Rows from block 8 of a small image classifier, named by matrix and row number. Rows with one number belong to one neuron. Each number is 128 + 32 x the weight over its row's rms, rounded and kept within 0 to 255. All counts start at 0. Numbers have three digits each. After the name is the row's rms in percent of the matrix's.
Before each neuron's rows are labels from the 100 images, of 14848, where the neuron reaches its largest size: "place" is the part of the image that holds the peak. Only what is clearly more common there than usual is listed. The data: microscope photos of single blood and bone marrow cells. In brackets: how many of the 100.
# gate: MLP gate (model.blocks.8.mlp.gate.weight, 384x192), inputs 64-127
# fc1: MLP up (model.blocks.8.mlp.fc1.weight, 384x192), inputs 64-127
# fc2: MLP down (model.blocks.8.mlp.fc2.weight, 192x384, transposed), outputs 64-127

place: bottom right (89)
gate.341 103:142178125171174158107071202168116136135154226121089162114140164120125116139095075083127127143120128179134130131107078121127153123165147077145111164070157103125154058051142139111147108101117129
fc1.341 100:123066139109109093132163079142176123141064025187165113124161108182144116094121186158141136130123134093153139126140165103099136086101172160140107120164116167173140116188132136147156152148097085
fc2.341 119:135130127164148120155125143163128175107097102141123101135131166106092135199133213106099104069166113117130071095135176071122103143170077112147094121118119069161179121119102150119149161110124063

place: bottom centre (52)
gate.185 088:097101096091193094197086135136186116136139102067134057164068163157179104140110173157122098110138132145117130166103107146101110093097180140115152152137151116059159059118162099098093097119156125
fc1.185 098:140161141080111109176115127107116173092165056110208162128153149133128137111164133105198191157051092116118100159108026126098111173120150138118154100124153151107188110147170117092121122148074118
fc2.185 096:166133126104133112148129084199103118179146114148112190109098121152123096098107104073155076101154139156167113088162134159096108120143101183131151139099138164143130075159141169146148148113148161

place: middle right (99)
gate.348 067:128092098130147112120095126118140155072101096042128068205120178121175107153146172092143090185076090093111123120155155127170132123150078129110133132129095161140203165140151173115146155155168162
fc1.348 070:114079136142084092116099139128117110080160074126088064174157202094127175131144136090140112143000107179143112098184201129104120110111141123157113126077105169115114224097104162083128133069135148
fc2.348 074:096108158173125146107036113073178145101139110134087102132174178207123118178151150139083096145061151142104176094121101081105083151099099187106159155160069122128070145112135146126135061145144117

place: middle right (94)
gate.136 101:121141144111171084158079144105113138112104132107175105118145163130123132116149105145145127127099152174192131098146190145182138166150179068154119179153113124119078117063119153137161175127116105
fc1.136 100:183176107100133128185142153198124064144069110098083175126176132141153131141133137028094132096193136148143121125137087132092120159132111147158133111089196120090149137162187155098115101076144126
fc2.136 107:100148137171099113138096121107120168145174085169175198115114118135104120189123081121128161116123120113066133095141116116202223151098187196059069103172136174132113116148116118118117114102089120

place: bottom left (67)
gate.356 093:142094110120178117151173069100160142160102081134152095151156125160129133184172179151103097165124087172139132147101146181126068129166126127107093150149132087147088199092107152190159148113137135
fc1.356 094:167068095149146167136166103128160153126120090160158128178186098161125150164147161131107133152076109144152119131163110186142100143173098093136077104119138089118110195086112132084187138150132134
fc2.356 104:205210096073147152118128107111135093098142153146130190177160095146117093108140156103112054122158133154100129141135140130083137096175143138079046101115101053090120154130153141124123096158165163

place: top left (100)
gate.54 101:093138189143077139093077156146142125127224087111189157103152141136185132125113120128121133124138156190127092171141135108097144144099126151070154114123197118208184105124099068140101152123095131
fc1.54 105:130087098112132144077164114106073130131112093135064113099173172058210112077117154128135120125169126024138122086157145148133093130102186140129155145148033097113126112138142073116106154131155153
fc2.54 100:155079130107122080115157110123116108078112133145082086131154142163090126072147068183209127145139138124102089097167133126136086140146128095152120076124132165146167127131124121111165169125134153

place: middle left (52)
gate.320 066:149107113145105122066135145118111054162141182074172154125116179063123144117100100106121139122140117123103100120128130120127097147056190151152193104110150079167109142212125128142091114080169099
fc1.320 065:105131093132140135128132140046150151105144167141128137099097114151142154153138133103151117090111101124149105139121090124133120126107128152119113145108144119107087162141095165170127111151151197
fc2.320 062:152083126164160084114086113085113148131119118203105130117149134127118103091072116167131187100077102085135093151143058142147096070131210082081164138104122129123146171091123144169051162142129095

place: middle left (91)
gate.86 085:104154198140120144130131086138094154172062131208129042106060097139174129129140135132127142129104096114090116111131114077111124129068165113162131152080066104061193083156113137139080115084077074
fc1.86 080:145123137082127170116105123109132108171140119132178126094047045129142117063096138159165128150159156133111145109109094165062123149188160088150117157127121116169124090120140145178109113127112101
fc2.86 089:087149128107118119142094154106155193071160172147145097113075124149134095122100090180142133111107133083138148133173113087130203116136121172119091142113120145169119140097077102151120146117110114

place: top right (96)
gate.220 132:147070133134092097112120133071083175091076134178106143114138072192117139142124129138167120085074120119039126162151146074147150099088094095115116106140115150182104166084169119082093117132138118
fc1.220 131:129149161207145168137187093109151107145156145149133156134125141098094156084110125130058121171131124132185161110103108138118088170065140111131173112099089104107185077093151182151144149154126119
fc2.220 109:109115132162085168179163132063094075155180132124164090155080140180046168181173115126042089093135150126150119162100083118143138078165202073111155141085109141075070124108188133148188108145161094

place: bottom right (100)
gate.253 110:121156170052118144105160117129139152148084140186110139149122170161153096114090091118149154179150110108032100149142116142156143141101117167208100083132098149149089099166150171093141097094139145
fc1.253 114:181102106162104124156080134076144119135148119125131085139157147119139156173134188152120104157156125117131132103132149108199132101122148138079093148037117117169197167082121172214144124107115152
fc2.253 109:129105113120071114106060091118187151098160122058108117088037111124094061131117108144166174147097151142134131106167145147141109108129131127042069080119132078151103140098100163130085103125168143

place: bottom left (35)
gate.287 064:115067104202074096153111154126132114177113116150133099079066160169143122093116171089072122094073121105145134216099184186095125167128090112135137139092080144198042114164157102141119167095095140
fc1.287 073:121174151082110143203172169119109122145146157117126102115101104109139129091134082133078127121068128140069105108172064150088153124119147168128138115112144104189084156205108134143178080126096136
fc2.287 063:165107142115177110225118185115132141102143110193133127079153075091162162173191135144141115126148133142158098095141169104119144141094179089102164114138136112141151140090158116121111098128155131

place: top centre (98)
gate.369 097:136000118101121141097156161150115095130084163142123163089195141071175103143124130142133123093093156125151064105140173117128111093129115152114139135126110141138099137118120124134199119167141145
fc1.369 105:168088076117139114099100111065145152105131113144094120131140168057122155132108132082092118161103107138096100141169123136138117140132075084066107141137165166109115131118131078185069111115118118
fc2.369 095:124131119139101081103151070142095139157100139156106186153143151159102104151134130086144141114147145127077142068149073099157154082129105110126091143134135063096103182163077133123192095140132156

place: top right (65)
gate.378 075:095126132158130083131105148165127146123119102121112113106116163130186143125130149123104137162166118101089183191108114109143093102118141036149065153106127155084135100152135111146090124068123145
fc1.378 085:074114115071160143150095115102092130070169160155092082127143162127127149113159164125137113124150133145112135147120177132092159156112138132122109157101154100172127130168133098157088118119107149
fc2.378 087:113114147190128161132155178129195138132055126184116140098113119155189081136081139152188185092191151109088122181140200135100095057092147122112070104149107132144116049115097132088140119119079145

place: bottom centre (81)
gate.85 089:100055109185134145159108112139150077087087144196166121124131097096152156117158091088103142162140120132081101121175161159133097145128082122122218170098078112109094105090113191126174120124102080
fc1.85 090:141069125130158152133159129160097066144061140173139161144104113080118105148172069109145101130146172118081127168145158144177097099143126167101194154085182154070183106119125207125127076138126081
fc2.85 093:151131167149159168107117161169116118056066128123175145165122091095126134140128103145099143133123124102133168122114142093148162082155174096094109153100147099067136179135208062105114149144110144

place: centre (100)
gate.337 128:119161148211123147071153138136132159128126121108126135119116105182085107150134094154101123155063120155160095117132148149195127122048104062122153151115168168097152099132148063115129150158048101
fc1.337 129:088174045119126080178129158147101136101093095095095139082148164140140119122117127098158091110235119109063128149120104100082149169174115153121136145127030129165152174172151155165176102121204169
fc2.337 141:145137139189137118136107141140139167134070109071129115109066130144104115076088135164121121069115142095082103117118125148187108121123105107128186139142084105122097157099129059182085101157168136

place: top left (35)
gate.9 100:097117070079159173098100087116163162179089165147134073151113151049114169149119083153127070132185080071156151163119146156134099172123120164124198119071107145109140152147142131109157123074149126
fc1.9 094:175082127132140155136162113105185141134104130170074119123167103183090125147139163135124134078164146143131133141097077140112096156157104161142126163169147197092128053138064133091137150155080142
fc2.9 100:098158154173135117199149124102088132071121169073145083148137091068151132130176187178142100094177083124148122109164090149195166129062157197163123164156076157106129122104093160132157109107096139

place: bottom right (47); bottom left (36)
gate.324 093:078132077132093083139165118103125088182089083094102120185153134126164079090121091096129127107134166148178179173135067160110191119144120125129145132224150142079098154111174134173113128106111148
fc1.324 096:079109090110080115127167120113119072159090132099123111136206100124080110106116100103125154093161106177095123080155091169072157137158115145078118102156144081141103174095158116121117081134134147
fc2.324 092:084133181163145101134100197119158139078107080208123137110158171177147090122116105129145169107198144128145132135151112126139136077174052163111129137135118113084106107118097146172130183102098040

place: centre (89)
gate.212 083:098099122048138106103087064062144115079156093125116104167139124131114162129132128092109080125115110063137114132128146125132071213140161115124088165071124159151098162210156108135133130181151099
fc1.212 084:124137124128114107125143185184155136195143105091154132090115110138139142169109082195153102076135094112128115152106115131115152101109085163111138145178173085135092133078122100154160127150094151
fc2.212 082:094174084101167130156085037121146113078164108132160122175094139113127061172155109143203087101118142134162157160130156157112155177086172138125163116107136148150150151143179116064153049169088105

place: centre (80)
gate.64 115:184135049124163158141154108094080169186165176177122103124115126083153124102121122145171137110129139122163140124166107183137135113113143119135204088188091144070157107171163139079118145196121079
fc1.64 113:074059125212157049164122128156106116106147128178109104134075147192095167138147155158103095153066068128117141172119161112095105132103104107170071085091175073123184138097096045110145114088114144
fc2.64 099:113130127083133104152136152066149103140159109169082110131097103166126096120120056118120091137167146115124071123097070165120119138104094115151133114149132104081164158125149153141087169118132094

place: top right (63)
gate.105 123:110194142075140121092051153127095106110162116079149127141130159141120126148130172127084151140093156139152100118092196119155089116085117102124153124127133151130101147175095154095095128122162144
fc1.105 130:144176139077120080119080130158122160097108091134117131143113172098082157156090159131110129152096178143132112100104161122127083041114107095144112143150166146122075143198098157097122093189167142
fc2.105 141:069136112154155076142080116147163129100102156151147099107145063107158173148126166191149163100096126181105095145078106103202067171040092097206195110123120149094139132110103136083126111096126151

place: top left (94)
gate.277 102:148125166126145145122127132105131134105115178096098145152101091088118071127116095133135171108108108085084091123161136146083107105112147068121110143119221107110179132119140182161136112163121080
fc1.277 103:113109140175075103138189135075095154125150082126129096125119102130125133126158138165156093104148108159134116160128135135144149146116093167100103149097100111112088148139110100152125137120139115
fc2.277 114:164100180123140144135173161131159088147132130108113127158140143121154140124191110144145131132187161053117130074178085139124127100090155079182083072124056119079091113104109157151158126072128070

place: middle left (100)
gate.69 092:152107155072161139119134127119132155201124116050140114113114137103236139135107135108111108151081162085100139125138166114177134174136164088106151136168108115179102088060131071115139130107179120
fc1.69 091:120097087155111107202127104115135101132091115196166159147146131187069121079141100142104183141129109177151100163125091192130164089154082101135091116166192128083140107174109165169182112194114103
fc2.69 097:170147139150133089111101119088103088189046081156134048147155133099171081128054121137095139121131130109128145178132158127172112101110100088180083122083118128128173110129112105149126153076094077

place: middle left (100)
gate.130 103:144156075102094089126117100107109076133047188112125147122097138092187133082136123124129139079152131115107164132153164141086129182122108043143187162082099140090143155122154005099195085131142122
fc1.130 106:127124133153094117174160138130124116109088103102116139120207108148189112099157166134083123073131103121128163124085112138128141127121120149095120097165139068088127133074140175176120114165144118
fc2.130 095:119132136170124130107106167137147175140159138112127083103161139103127153163179141131108091123123109208151149132136175113136139068091139160145119133175148159093132099120094164172134173158090208

place: centre (98)
gate.327 084:148173144164120086107229086090098151132128138171139172166177164166065135119128109101126115075106122091133096112066077181081127116082107183162134135132084084118105156106104179115094182155096118
fc1.327 084:141163101132143155168111165160165133147136154192156097157137109119136133115133125177114137142204116151061112097082058101186113129133128158137125173128125124111135129154134113149116108121153132
fc2.327 088:146057143103109184123116098115155143139108188149095111132110130158141085133115156101161075133162152177120119135133158138079118098119103164199151114142150102149095196185197172158077143177086186

place: bottom left (56)
gate.68 082:097136143127121124147116115165156111119103117127098123155130181139121111120102115094092126190093141116099092156160118118103065131137118083097107133164143103181121077168164106146163134179164114
fc1.68 089:136131151132125091126181107103100151122160162154073144174115103116125136154109070144130109096132146134079119115159119142130194110147145150162095119161102098207166173132144129155134156140084153
fc2.68 089:147112101190061094103104103072139131119081157082154095125106120159131088172070185113116104170154122146140118127128119143143160171077079075113170158087161095115134121139159093079128197131129159

place: centre (77)
gate.47 086:123141106157158103132169127132082125123193145099191132137185165126137121151149121110143122171091134177070102101097155127119150123148087137150127126182062084161122130107122087061088126139144072
fc1.47 093:133110208077119109117126156198155135117103135125154132141138078120086151166126094147113110082171113140095156132172180078112142113137107094147100147145186126122173125153150107183171111108126145
fc2.47 099:115122134118109035109102137102133134183122098067103150117140077170166075102151128157193125101129173094092159118134135107187144091108103159100172172173156128115143145104155127194124155137079128

place: centre (71)
gate.180 076:145175103178116096141129085162160169106121175100134109139167110126121138156172120092125071142144159106102111108096061107056102208147138129165127144124168156125167162124130180084098182115167114
fc1.180 072:120000131131120063111149156092129132114073156126174077072131177130144151112154205123090122112144090103139126118142149152186129133123155138145142054097120119132095072158111134131093157083065122
fc2.180 072:075143118104114110109148149103173176137146154118089161114118135146103107158155156141158097154121114151128155112123103172064136151175163122145063157129208154086137155158143154159122131091192125

place: bottom right (34)
gate.286 073:188153111098132116165102151106172113129078170145179114135153128105152111166129168113136120114159099173148101150127091140142138102145162094136084144140180144112153188136136100145117125189113108
fc1.286 082:053185122161135138085161119137099200109175148138137168141152112142120118181129132163129157128085139152112100080141175094161133125126057132105192111157078116131130138083169179158150133130130113
fc2.286 080:157124120128118099167135134090071074128099121131135126109120094076173138110091145144091170123162137158154129133138133073119138107145139205132100161117128113105143158128101128134119109135118129

place: top centre (68)
gate.113 102:093058092116104142158145128131146146107131073118170145095140180112221112104142080164136076095122108134099102107149177082113149105140110158155131143165057166107139157144148112136134107080121118
fc1.113 094:142144135115147095095125111128100099136140154161159161126129152205044143103107142036143178143113087134069111080106098111106089159139086111161146090127173134126119140067130132143104124173083118
fc2.113 096:076093115158147140101092127148128133144099124087142109123156155124060125162134113121060134163093159133101115186135138156125098094141113123082149119100141100166115163181156168191172076109117175

place: bottom centre (65)
gate.126 105:102144093164054125080190092208107125136106104128143128116142081114141135090139127067151119055170105107088119156071153171173128103146087126178154135124050144121155181178156084129120160150145138
fc1.126 105:121121133151116127057174125161109114150155135153135138148113101062164149073146142088135161120127087095111100153111109172097117114122109141131199131100078154123154102231096062144118134138110134
fc2.126 101:133168192154116132142069144137128128148152107111139134121118134138193139141134106136091111146104128113108135136145076126181099143100062081173143085166131157196159132168123101154120192125105130

place: centre (94)
gate.260 078:116141105068191101138139087168096165125139125075120136113095117111137128137094117060096071123053174145124102185138078115169122107153106127104132125185184102134080112146177166092137133130119079
fc1.260 078:103099141116076082121099116061168062149136087184132082142154201093171156090107113090187136125117178093105154132105170213101155099151093110146122095125088127122148115135071108109152073113153116
fc2.260 081:137064153138151157160112197095102121138128143216164095213135138144072119182149062123165157118129104188158087120088095139087131106135127122082137150133089086124111141153151154148140116093018143

place: bottom right (75)
gate.226 107:140059112171111120183149130122133159124179133142169080077097094172085157127098125151108104106057148136118121183143146104094122107108141108121153069159116126108074154220108104125088142143151135
fc1.226 113:161104167112118119103118139090090188113098179091153073129098195169108104090107111110158075121046148121133105162130124074119083141096190148148093164148199092147057141142098184132130118137153142
fc2.226 100:122107117130086135208082130168104035122149144143149160098075136147146152064135094095110109138155111157125169162052167136155043106148065140114144132132121132113153091153085105174135131099091108

place: middle right (99)
gate.25 113:157112132204126113133101155162129155108196150146074093125113138107087147103097153143184122102131129104096130092133137125128120114128117163146147123162111147128177136125106171139040131131125137
fc1.25 107:121139105078124130156158140098137085140052099170138139124154097133188104154131127086088124141116110146143137164131128162109132137136116081082130161104122121131086111135205121167213103146121113
fc2.25 111:113178108149095120120078115130134088128171137138100155139092107072083154184161120110108189104156118135186138098118157087083148090152207107157045137124105106129161116140119110087142129205120135

place: centre (99)
gate.207 075:094127179111103135116188125124093129134070154107099104123132071140154126144158124108099140086093172133122159081152117121135106164098179164126126118112064155182162161081123141230113121093138116
fc1.207 085:096124106104071102129101110161147099073215097140107114106197104161102128158157113133101164180137152104130096134125126121145126134101138146135130111116138185150113114120154194125097093146116118
fc2.207 085:094129153110168076119112167143094156169150138150095077158171139149077140083121115129186112073156141153121136195127128160145130125087182188120135124138160200094104144147100151181183092123141130

place: middle left (100)
gate.233 098:160164111169128152070126137157123173110093185096182123147148102137119116130151135116072168139082168084089111162105154138071136151084180122107094128135132047120116154215143123098090129138150095
fc1.233 098:067085123114110077155117106122099073134101100139082089092090127138067103117123139149198117078133120152176113125126173130183158088168134078127130134133136189121126104144093076161166143150098139
fc2.233 096:096145045085185147107088089164169086075161107159137121123130127120171161127141162185189131083169143139128113148131086132126088087107170130119090091082145079122140062124131098154129166180105154

place: bottom left (50)
gate.107 125:149109065168175147180112101173145165111075099211173129119139098179157146120124133122092112127089120109115129150113159129120103196081093119146038134131192143166081151086125147139102138083142139
fc1.107 131:123183169112108094067142134097126067128174170059110113130156141064084107156133121133155135137179106109118126110128117147140109071147165135114233094131076124145172093196136101094122114183147134
fc2.107 140:076097186152136097104153062081148087147168135135110137131106090108157150111121052187115110070093088096119133197118091176111130123114137146083155107113161181152135161155096102156162155118175140

place: centre (100)
gate.93 132:148122115189096126171151076175159093111164159153118181138125108075125170095134130094087125139110158120130152121153183120169122095109085156138063104109037170131078101136148102100114123149147117
fc1.93 122:106115115125125061158101089173139083159119126049149151107104054161101121084131157131075153138207102103152142115149106153100073135196195160108129168107192109115103157185132185182147108124144130
fc2.93 119:186127104088106122158117140144132134114138095178099116083191175169137161123076083173125164157135145111105124170126144151142147103135042081148061157116083134166119139087128100157119116150105146

place: top left (28)
gate.96 097:090112123162101151135118156097120130121102061101154125109166174098157139115106102082119141162153055126073107073083083134138120137127177129124154151094172102127132124152107184104120143153060160
fc1.96 091:122157135186137103098129113101179121172096153145138088125099162104165108110082131164172147148144168127193143135128218132130101127104172131094153084110190121147079083053171085170155130094158076
fc2.96 096:173112097107138095215149117161139135101158082108116149138126094177126141126122148108104101150108125132099133078123054131108062115130151194148128173122098109123130191132141104149180137122140158

place: top left (100)
gate.218 130:114133140116142115148183120113105115123173140127076108139130141161129112124127120063129141089117151096157098134123077194164166140139093129127050155179196151154093133087101087120106113115057113
fc1.218 126:123107130114125136144186107116144155155134069137122162149137153119105135180156132122133150114132111084168070154086113142124134138105126141054136106181158129139097114157130022123144116142061092
fc2.218 108:058134106132134158105106152145141109202144161124102146166110146113141139154110113150192162130120149150079114171140161122189113152086153169159171092142174182125165100162135122078131103149161128

place: top left (100)
gate.265 096:114128176101075151136101108107087102130073099088141086105039077075138137167123115088182146098131149146103154142137231093100152134081156127112147091165131159180187106189100098163143127125119105
fc1.265 099:170061192103169115081147122069093140107229078098181147113051123137132138126100111125145131187145139109125104192148157083105111126108076131135181076139164100142177101133146158121167152139130103
fc2.265 092:186067156156211127144137145099119114178136102135149184133069159079167077155116135106098119085102063161160110097157151098137144086132147128109102116120107128103126161080155143141113089079093131

place: bottom centre (88)
gate.94 137:095183093092130179115049155201059143082134071159161143135099110141188122101129141119100135082177166137178131094106207112103162114092132119191090147125065153128089127120116100140142142081150141
fc1.94 119:208028137080100118116169102093186114078084163211133154111130122139094113099138142161129123128113091124051098125176096114125131099098090130154121092156185103135093111203092148106134085161059108
fc2.94 112:133122145089163131123151115109111138110124128129128104114110161147130119041101128089101115129141141107132128125151116120135112121135000122149162118136130126127129123100132116107148145135086121

place: bottom right (38)
gate.49 074:169150142092107139087092151139114158131118110140175154155168132075227083069118093127150120145120114093183068155100048130083107122089103148131216104132199126124185160163128125176117127156117117
fc1.49 077:135173164156140186136129142112094101167105154134170109129146161135196102167146140114153149151220079113148116109127135148156148165177120129135121151138116130101183095091116095083114145124091109
fc2.49 073:125131108121124116165123159105115117118155131048151170034102103118116071127157197130093081119134091160161091146170148107183169131097111097164139107169089188102080079101121121118126115168139124

place: bottom left (59)
gate.18 086:129155118153125140138155178143146155164138127137151121088131090097177117103151082078147124180192132139128079094114073130125131140111112121154144105111049125114120140110108157176165162081198097
fc1.18 088:117139096105187151148184093144148114117078142127069166133136127161089114126100116120136094120166061110071143164109226141164151122135171099114101131180216087140095172101101180156091135142144119
fc2.18 092:067157154155082150116125130112162138122108165129113109127142163086134124119111156133130099124169146092107112128115132085084139142151147173123181150138118133078122115113124121125138078174137159

place: top centre (99)
gate.181 102:136111236141132073154118103103085080129171135116135151114143096129126121106113081162146184111183081051170149099107116124141083119127146137104111124175200164158112104070127191133143061116110135
fc1.181 092:146159136119149114169131141061125113107143127129094136086175050119175134123155121210106154125213118081185130126147145058104121090127131164096125113161184171129154108067145128113155091119085113
fc2.181 106:182158143081113142151105124076129117114153132130147167125099173148146201133051104157077138109194167104084102155155096094150122200084085132107108116081136098070109137117098130127141166125146155

place: middle left (100)
gate.72 071:161120139130125139125096154080122122099102133093162101138116119124094104130143107159116108137135194205174131131129194151106125116119110130172120174181178127128180141118151180151093090182115070
fc1.72 076:108174137137147143055147124115151122136180136091056115083088066103153147154113104097128127122156142151128129064161130127160119100159105159144182187144171162131131089149086133162104149129174138
fc2.72 076:115063142107060119130141179111171137094137131122159116167140101112145180115203104160126080097146129220151142155105170114149137091131052114148151106145115109170078147064089170135104134129080170

place: middle right (71)
gate.197 085:090105129171079184119166114177168129124140116155168118165180116135106118124084117117141101116081182129094147171121144062149143155152091189136143156138212162115081123169124121133112097105103170
fc1.197 083:112133137107112144095162098114110177180093078177141050169183088142135140105113128107160106117150136123085147123120074111141141148135155225149132128098162174121094132120139165107184100096119117
fc2.197 094:160162144139112115173098121185061175164169111113125148062114064094151140168094119115082108129154078138128133105166110119236112123159120198142140124139218121146106140125115109077139081165155166

place: bottom right (69)
gate.53 080:097157140099197132072147124158112125109143115119133130129108156097095118103159109124136159064117146127129139161092169093077104167156153092182157090114148129134112137076146079102123153070157160
fc1.53 076:069115142108125110122163095103090165076125096161164124081098133166139158153121089142075153124106097204135119104117155097087093111084126137116124153178127096120138121149156107115097114094145153
fc2.53 085:175130125177077177095082146130110097143139120124156183162155096137138148183147108114134112162105165115160086124130138242101081143104112116120135125153180122065197147125149122130141071121190172

place: top right (82)
gate.60 080:140091121142047146159121191118128114125102122148171139073209141100111150101104054148140114108093157162104145095089096138148123110136107105128113114164130116167131188124094153123135122096172096
fc1.60 086:125183148067089135162124151088161097111129116130110129115172166180150126096106132149156160180124088067114091131122098116126042092148151126110204123130123112133155156134155079158132139104163096
fc2.60 086:102155132097107133121125133178085168112158053107139156146140110140109150169128066113228190150096117079141146165127136071098133150123129134121145179164166123173062144145137122108170090141122099

place: bottom centre (52); bottom right (48)
gate.257 067:156185160143158133138143147150155147149093133140163064149111077139125128131081129106133112124094107199115118130116147131138104103097150195178149162115128080129094088098124119145153103169132106
fc1.257 072:178114145120159176081099159148117123095188136092116164087113094107120108117120111178154173137147156151124092123156161121107127121164087131167179156160165162154199168108078118161146132159154108
fc2.257 071:095130130051120111173104183132135184116119113134123064145086083108101077114142137084109130136075202130135057099111098133121101128153124105093143114148060076128132148183136121091102109142124096

place: top centre (100)
gate.308 095:179132085162084090109111154188134163178101146102124149112148154132180123118120154098086124112145145197226190146124123179062118121128100125122146153124152055113090095155117143125100148116146119
fc1.308 100:125081124113187188153100116130098095182117111195183100155105116151118148169135093123177088103210099072104105090149068087126146180141187133146081141147105179144142136081141096157151113153131145
fc2.308 116:116155162128162102146201148109126134094123148099114205098190153146135121168157169132169136108137187115135105109134142081196225120099136171170127107165101157157095106105187107175152134122112141

place: top right (38)
gate.67 076:128117127116092135189122172117112132082114143132101119114121119126076093157123146170130127107160179140182124134136142145139164162111159123130087139138090198113120106172171150076169077102114144
fc1.67 069:116107205079113121117092141118103147183084102167122098166096155099152156161099089077138144106106130128097106150123090138045115129144123193087138094109092109098140132124125122155168121167101107
fc2.67 080:110157047125065120107162119164089185118154143173137076106090146185157145064163078135136016149094120130090145092159083131149108135128131129146097087125156135145218105157072139124159070116126096