A small image classifier, trained from scratch: 1.34M parameters, 64-pixel images.
Rows from block 8, named by matrix and row number. Rows with one number belong to one neuron. Each number is 128 + 24 x the weight over its row's rms, rounded and kept within 0 to 255. All counts start at 0. Numbers have three digits each. After the name is the row's rms in percent of the matrix's.
# gate: MLP gate (model.blocks.8.mlp.gate.weight, 384x192), inputs 0-63
# fc1: MLP up (model.blocks.8.mlp.fc1.weight, 384x192), inputs 0-63
# fc2: MLP down (model.blocks.8.mlp.fc2.weight, 192x384, transposed), outputs 0-63
gate.198 078:173145151100109103118131129166140169169161129142118151113145144123089093103139175109132123159131148149074124104137134118172131124170126119099097124139103086139129102171128112111152163089122146
fc1.198 074:126124107121134113128112122122105125175145146091104076113123139110136150176135148159113097154110128112139126135137091124154106151158119152137118123155143142131154163138133125114074133183131121
fc2.198 071:111149134162134128115150135121115171110110108148088151127112119126178106094138152122161078182156143139148134080119119137122140151116139150116155110135134159146127091122108140096107151121143118
gate.199 080:073089125124112150145132075120124145132131141138117133112106150151120097131151160104114188125110139167134170114122112141111128128117086119091144125158122129102134111083088148117145132130126115
fc1.199 081:123117151135121083143104097105130164053157071123098096118096137165154137154160106111137135111116134133139172139127143142131147108117103134140110131142111133119161160122107173155083124074120105
fc2.199 077:133101117123096070173111086139122127128120105119131137072125168166150138171089104170095151099208097097111085130139154118134112141124080153131142109115084110071099126134100145081141167112096140
gate.200 080:153115144136105127156116146098108154131115161134107173163110131151138146139167151097141174103114138105109123141102148112117093140124131148110129124149146097124125099141164128152108145102129182
fc1.200 081:145084136103136158096173177153115113113059114145118121141103101153098172125135111100103128148140142128154116159107098174127123125110107135143128115118103112114164107100096105086144097162132154
fc2.200 075:151152136117115107120155154157132158098146086089122114127108138100098143096134127139113091150130100114130131107116122117123141154156095135140175105158069094154162093117098106114100128114137120
gate.201 117:136148104127089125127113160141125110098111117111121135117104118118107127164137128122139156119151161149160117135133103127131103100119121124128086092100166173147097139086113091095149096110118164
fc1.201 125:128114111132129141080151143110123130149129122124148116121183155121133136122138127133100103132136095110115120098127113083139166143105123130115154132172119104103134145149144122154079150103116058
fc2.201 127:132174134132138160130122077112136140150145070135087132132106133094156151108145145127143148123127141132152123119118110109148087166159140092095104179131143142114153150135130151135124087120125124
gate.202 088:088105134114128102095128126129117136133138076115115121113151149145085170096109159148110115148170137139158132187099102146125150138162138089148101146126124083140165139118126142065121102168134125
fc1.202 085:088101110118131088103113107148110156133128098113100096124110155117085160129144183104161146131176132088194168147143124143123164124163119085130123146131121116170130148096125140059140109179134124
fc2.202 095:120099176111105165144146058153129160174109083154153096121101151109131133151156092159108128118132150121146099134158093095135116142114129148138129130170125125095115108153131113136150097114146155
gate.203 087:133118132134159145096151153141132147104114171102122135144158112149091070124143069126163101150133182123146140126145121133087133124134146181144174105123074129128138141109115137145123140126125086
fc1.203 087:126146138162145136071118109165141128079154115102119165106139124154127128127134150151132103146149119116166120126134141141141120134118114136070143114091108134119087123150113127128117142117111068
fc2.203 086:127169135094154107147167158151148138161135109112162158109134121158164095118088127126095152094175158127152102154117159123150105106118171119134103097170122103145149142104129139139120126099147154
gate.204 077:129122142155111106148109113115121128133133104166151121093123138136128099093157127169089127107143127163139147130117136157125158136128140103120113116100154151141123127134130133162148167149129137
fc1.204 080:143153139140143175108094113095158110162173204128115131098132102115134075120144121104097120132142143135123148098093103102123131092133148157100154138150126125125122144141119120109138162082126113
fc2.204 084:136151126140150133133093173127121121157154138136102148140161158140108132120148143126125134105145103144142094135119134153147209116152108118165101117138099161156163077149172111109129108120105174
gate.205 097:108159132151144095124129145154077148102123127141130120173168136128138125132087155181130103143084154166131132058137149098088083132152091119134123143132128140103115160131147107131162176103125136
fc1.205 098:153150127102128085133097136189144107097103128105139086133154140085096148117108132163137158088149129125138112123093172088159166142126155136137124084136157163128143115127104098136137121053153166
fc2.205 094:090099141155135137148146123116126130099163127079104124121136115160135126114144155099077139121153120116154130142120124111153126087130100136122099126143110077172119126130099114136171115129147149
gate.206 133:154165121172142149115109110128110097132152098102105090106134140163083105140159129090114085141117110155169122098090130114155109182127109162143127089101107111124136103157136098149149147129140166
fc1.206 129:129134147168130123165116179108102150129116139109112182120136128145086131131101127123108134083079152135139149167159087112098149167127146109140105122139117132138149113129106184086143137095136070
fc2.206 100:146134170096107129176161153169102123147115077147116125116133121095102147110168142105104164136096159129102142149137168166146168098117179135111169156157101085140120122174104133153142152151136153
gate.207 075:123078135118138119109145099157163109149111152131149150140146110093141163135129122173115129135168137136091118090169149126170085174153130142137143129129129125109132138155078133142114160130146120
fc1.207 085:088133098117152144120065098139122133135136139095136167118166134092087118090102141109128150172124128142096116143125122142152163114154152129187110112117137120128161133090106129171111151198133061
fc2.207 085:135099159107146138146163112134147128101128131103093154126110141150095124112187127098137115105110125162143087135138135091135165142085156127126099148071117133144178166157112118164110110149132132
gate.208 117:134151160122109168160163099115121155121146067128090088099135126168174103130123120111108125130116094133060148168131146121166125143171100155103098158107119128134128148161087163166143140124110149
fc1.208 119:128146144135139120125144103103141141155113121137086142095143140127119087101132124102130137114127088140095138149118098106135128174181102163085121088157122119145131114141149163180117118078089185
fc2.208 131:147124177100171111121154107122149123141093106124109103107116149152147136183178140154132128092122160142136130097102127105132127119115107135157152076158100110146107126157170156138137142132102122
gate.209 070:153125143115105125144169161133086118087124141124149140106117164132157177114135092138095136139128161101123126196090122106107129147124112123150148125108105119102179173119109139098134135136105104
fc1.209 072:093163105147126096155156130142107148096141121153112087157123152115136093119136160156126141130106126114076119069135167104129136126136132132145111097140094115141122112120111116110120119172116154
fc2.209 073:122078139086141118142124097102151113095195126146120139102155130133176127155124116142097104169119165094094155130120130097127103141118121143134114128117130149117138079113152136096133118189124101
gate.210 132:101087094123146130120150143138129150145134147151161145117122164107139084075118118137119117139132095106128118170127145142111145118125107123130118132171144146114108097125125101172063151120097144
fc1.210 129:133092120115160148104130154145123156128103075137134161127137135172152092111121107112138106111122137161090106150134150108070146164152112162123131102136132113105146138151175131182152116117092098
fc2.210 119:128164096153144126173178105117127096110137168129089182126125145113167090112144143133121133145125140114134113122150146142105094112135091146121136105069117157116157142147145136136125146094153132
gate.211 117:121158127074146111136151143146143131114142088135117102112103165125125121111111114175100120114171128109178137126141106113138089102105148108150115125150099093144123137115115069148119091079119129
fc1.211 112:163113120122134137118127147155148121134138131114110140113109137105135128126156118088103103072108136128053141152152089081141153106101150168088098163135119189148146119132098099178130119074113112
fc2.211 118:097122170143138136147082132144132119142086129139144131136126096112150149138112151127134154143128146139091091071123139131127140137156146155188128145137136174124123191162115125099187124140138136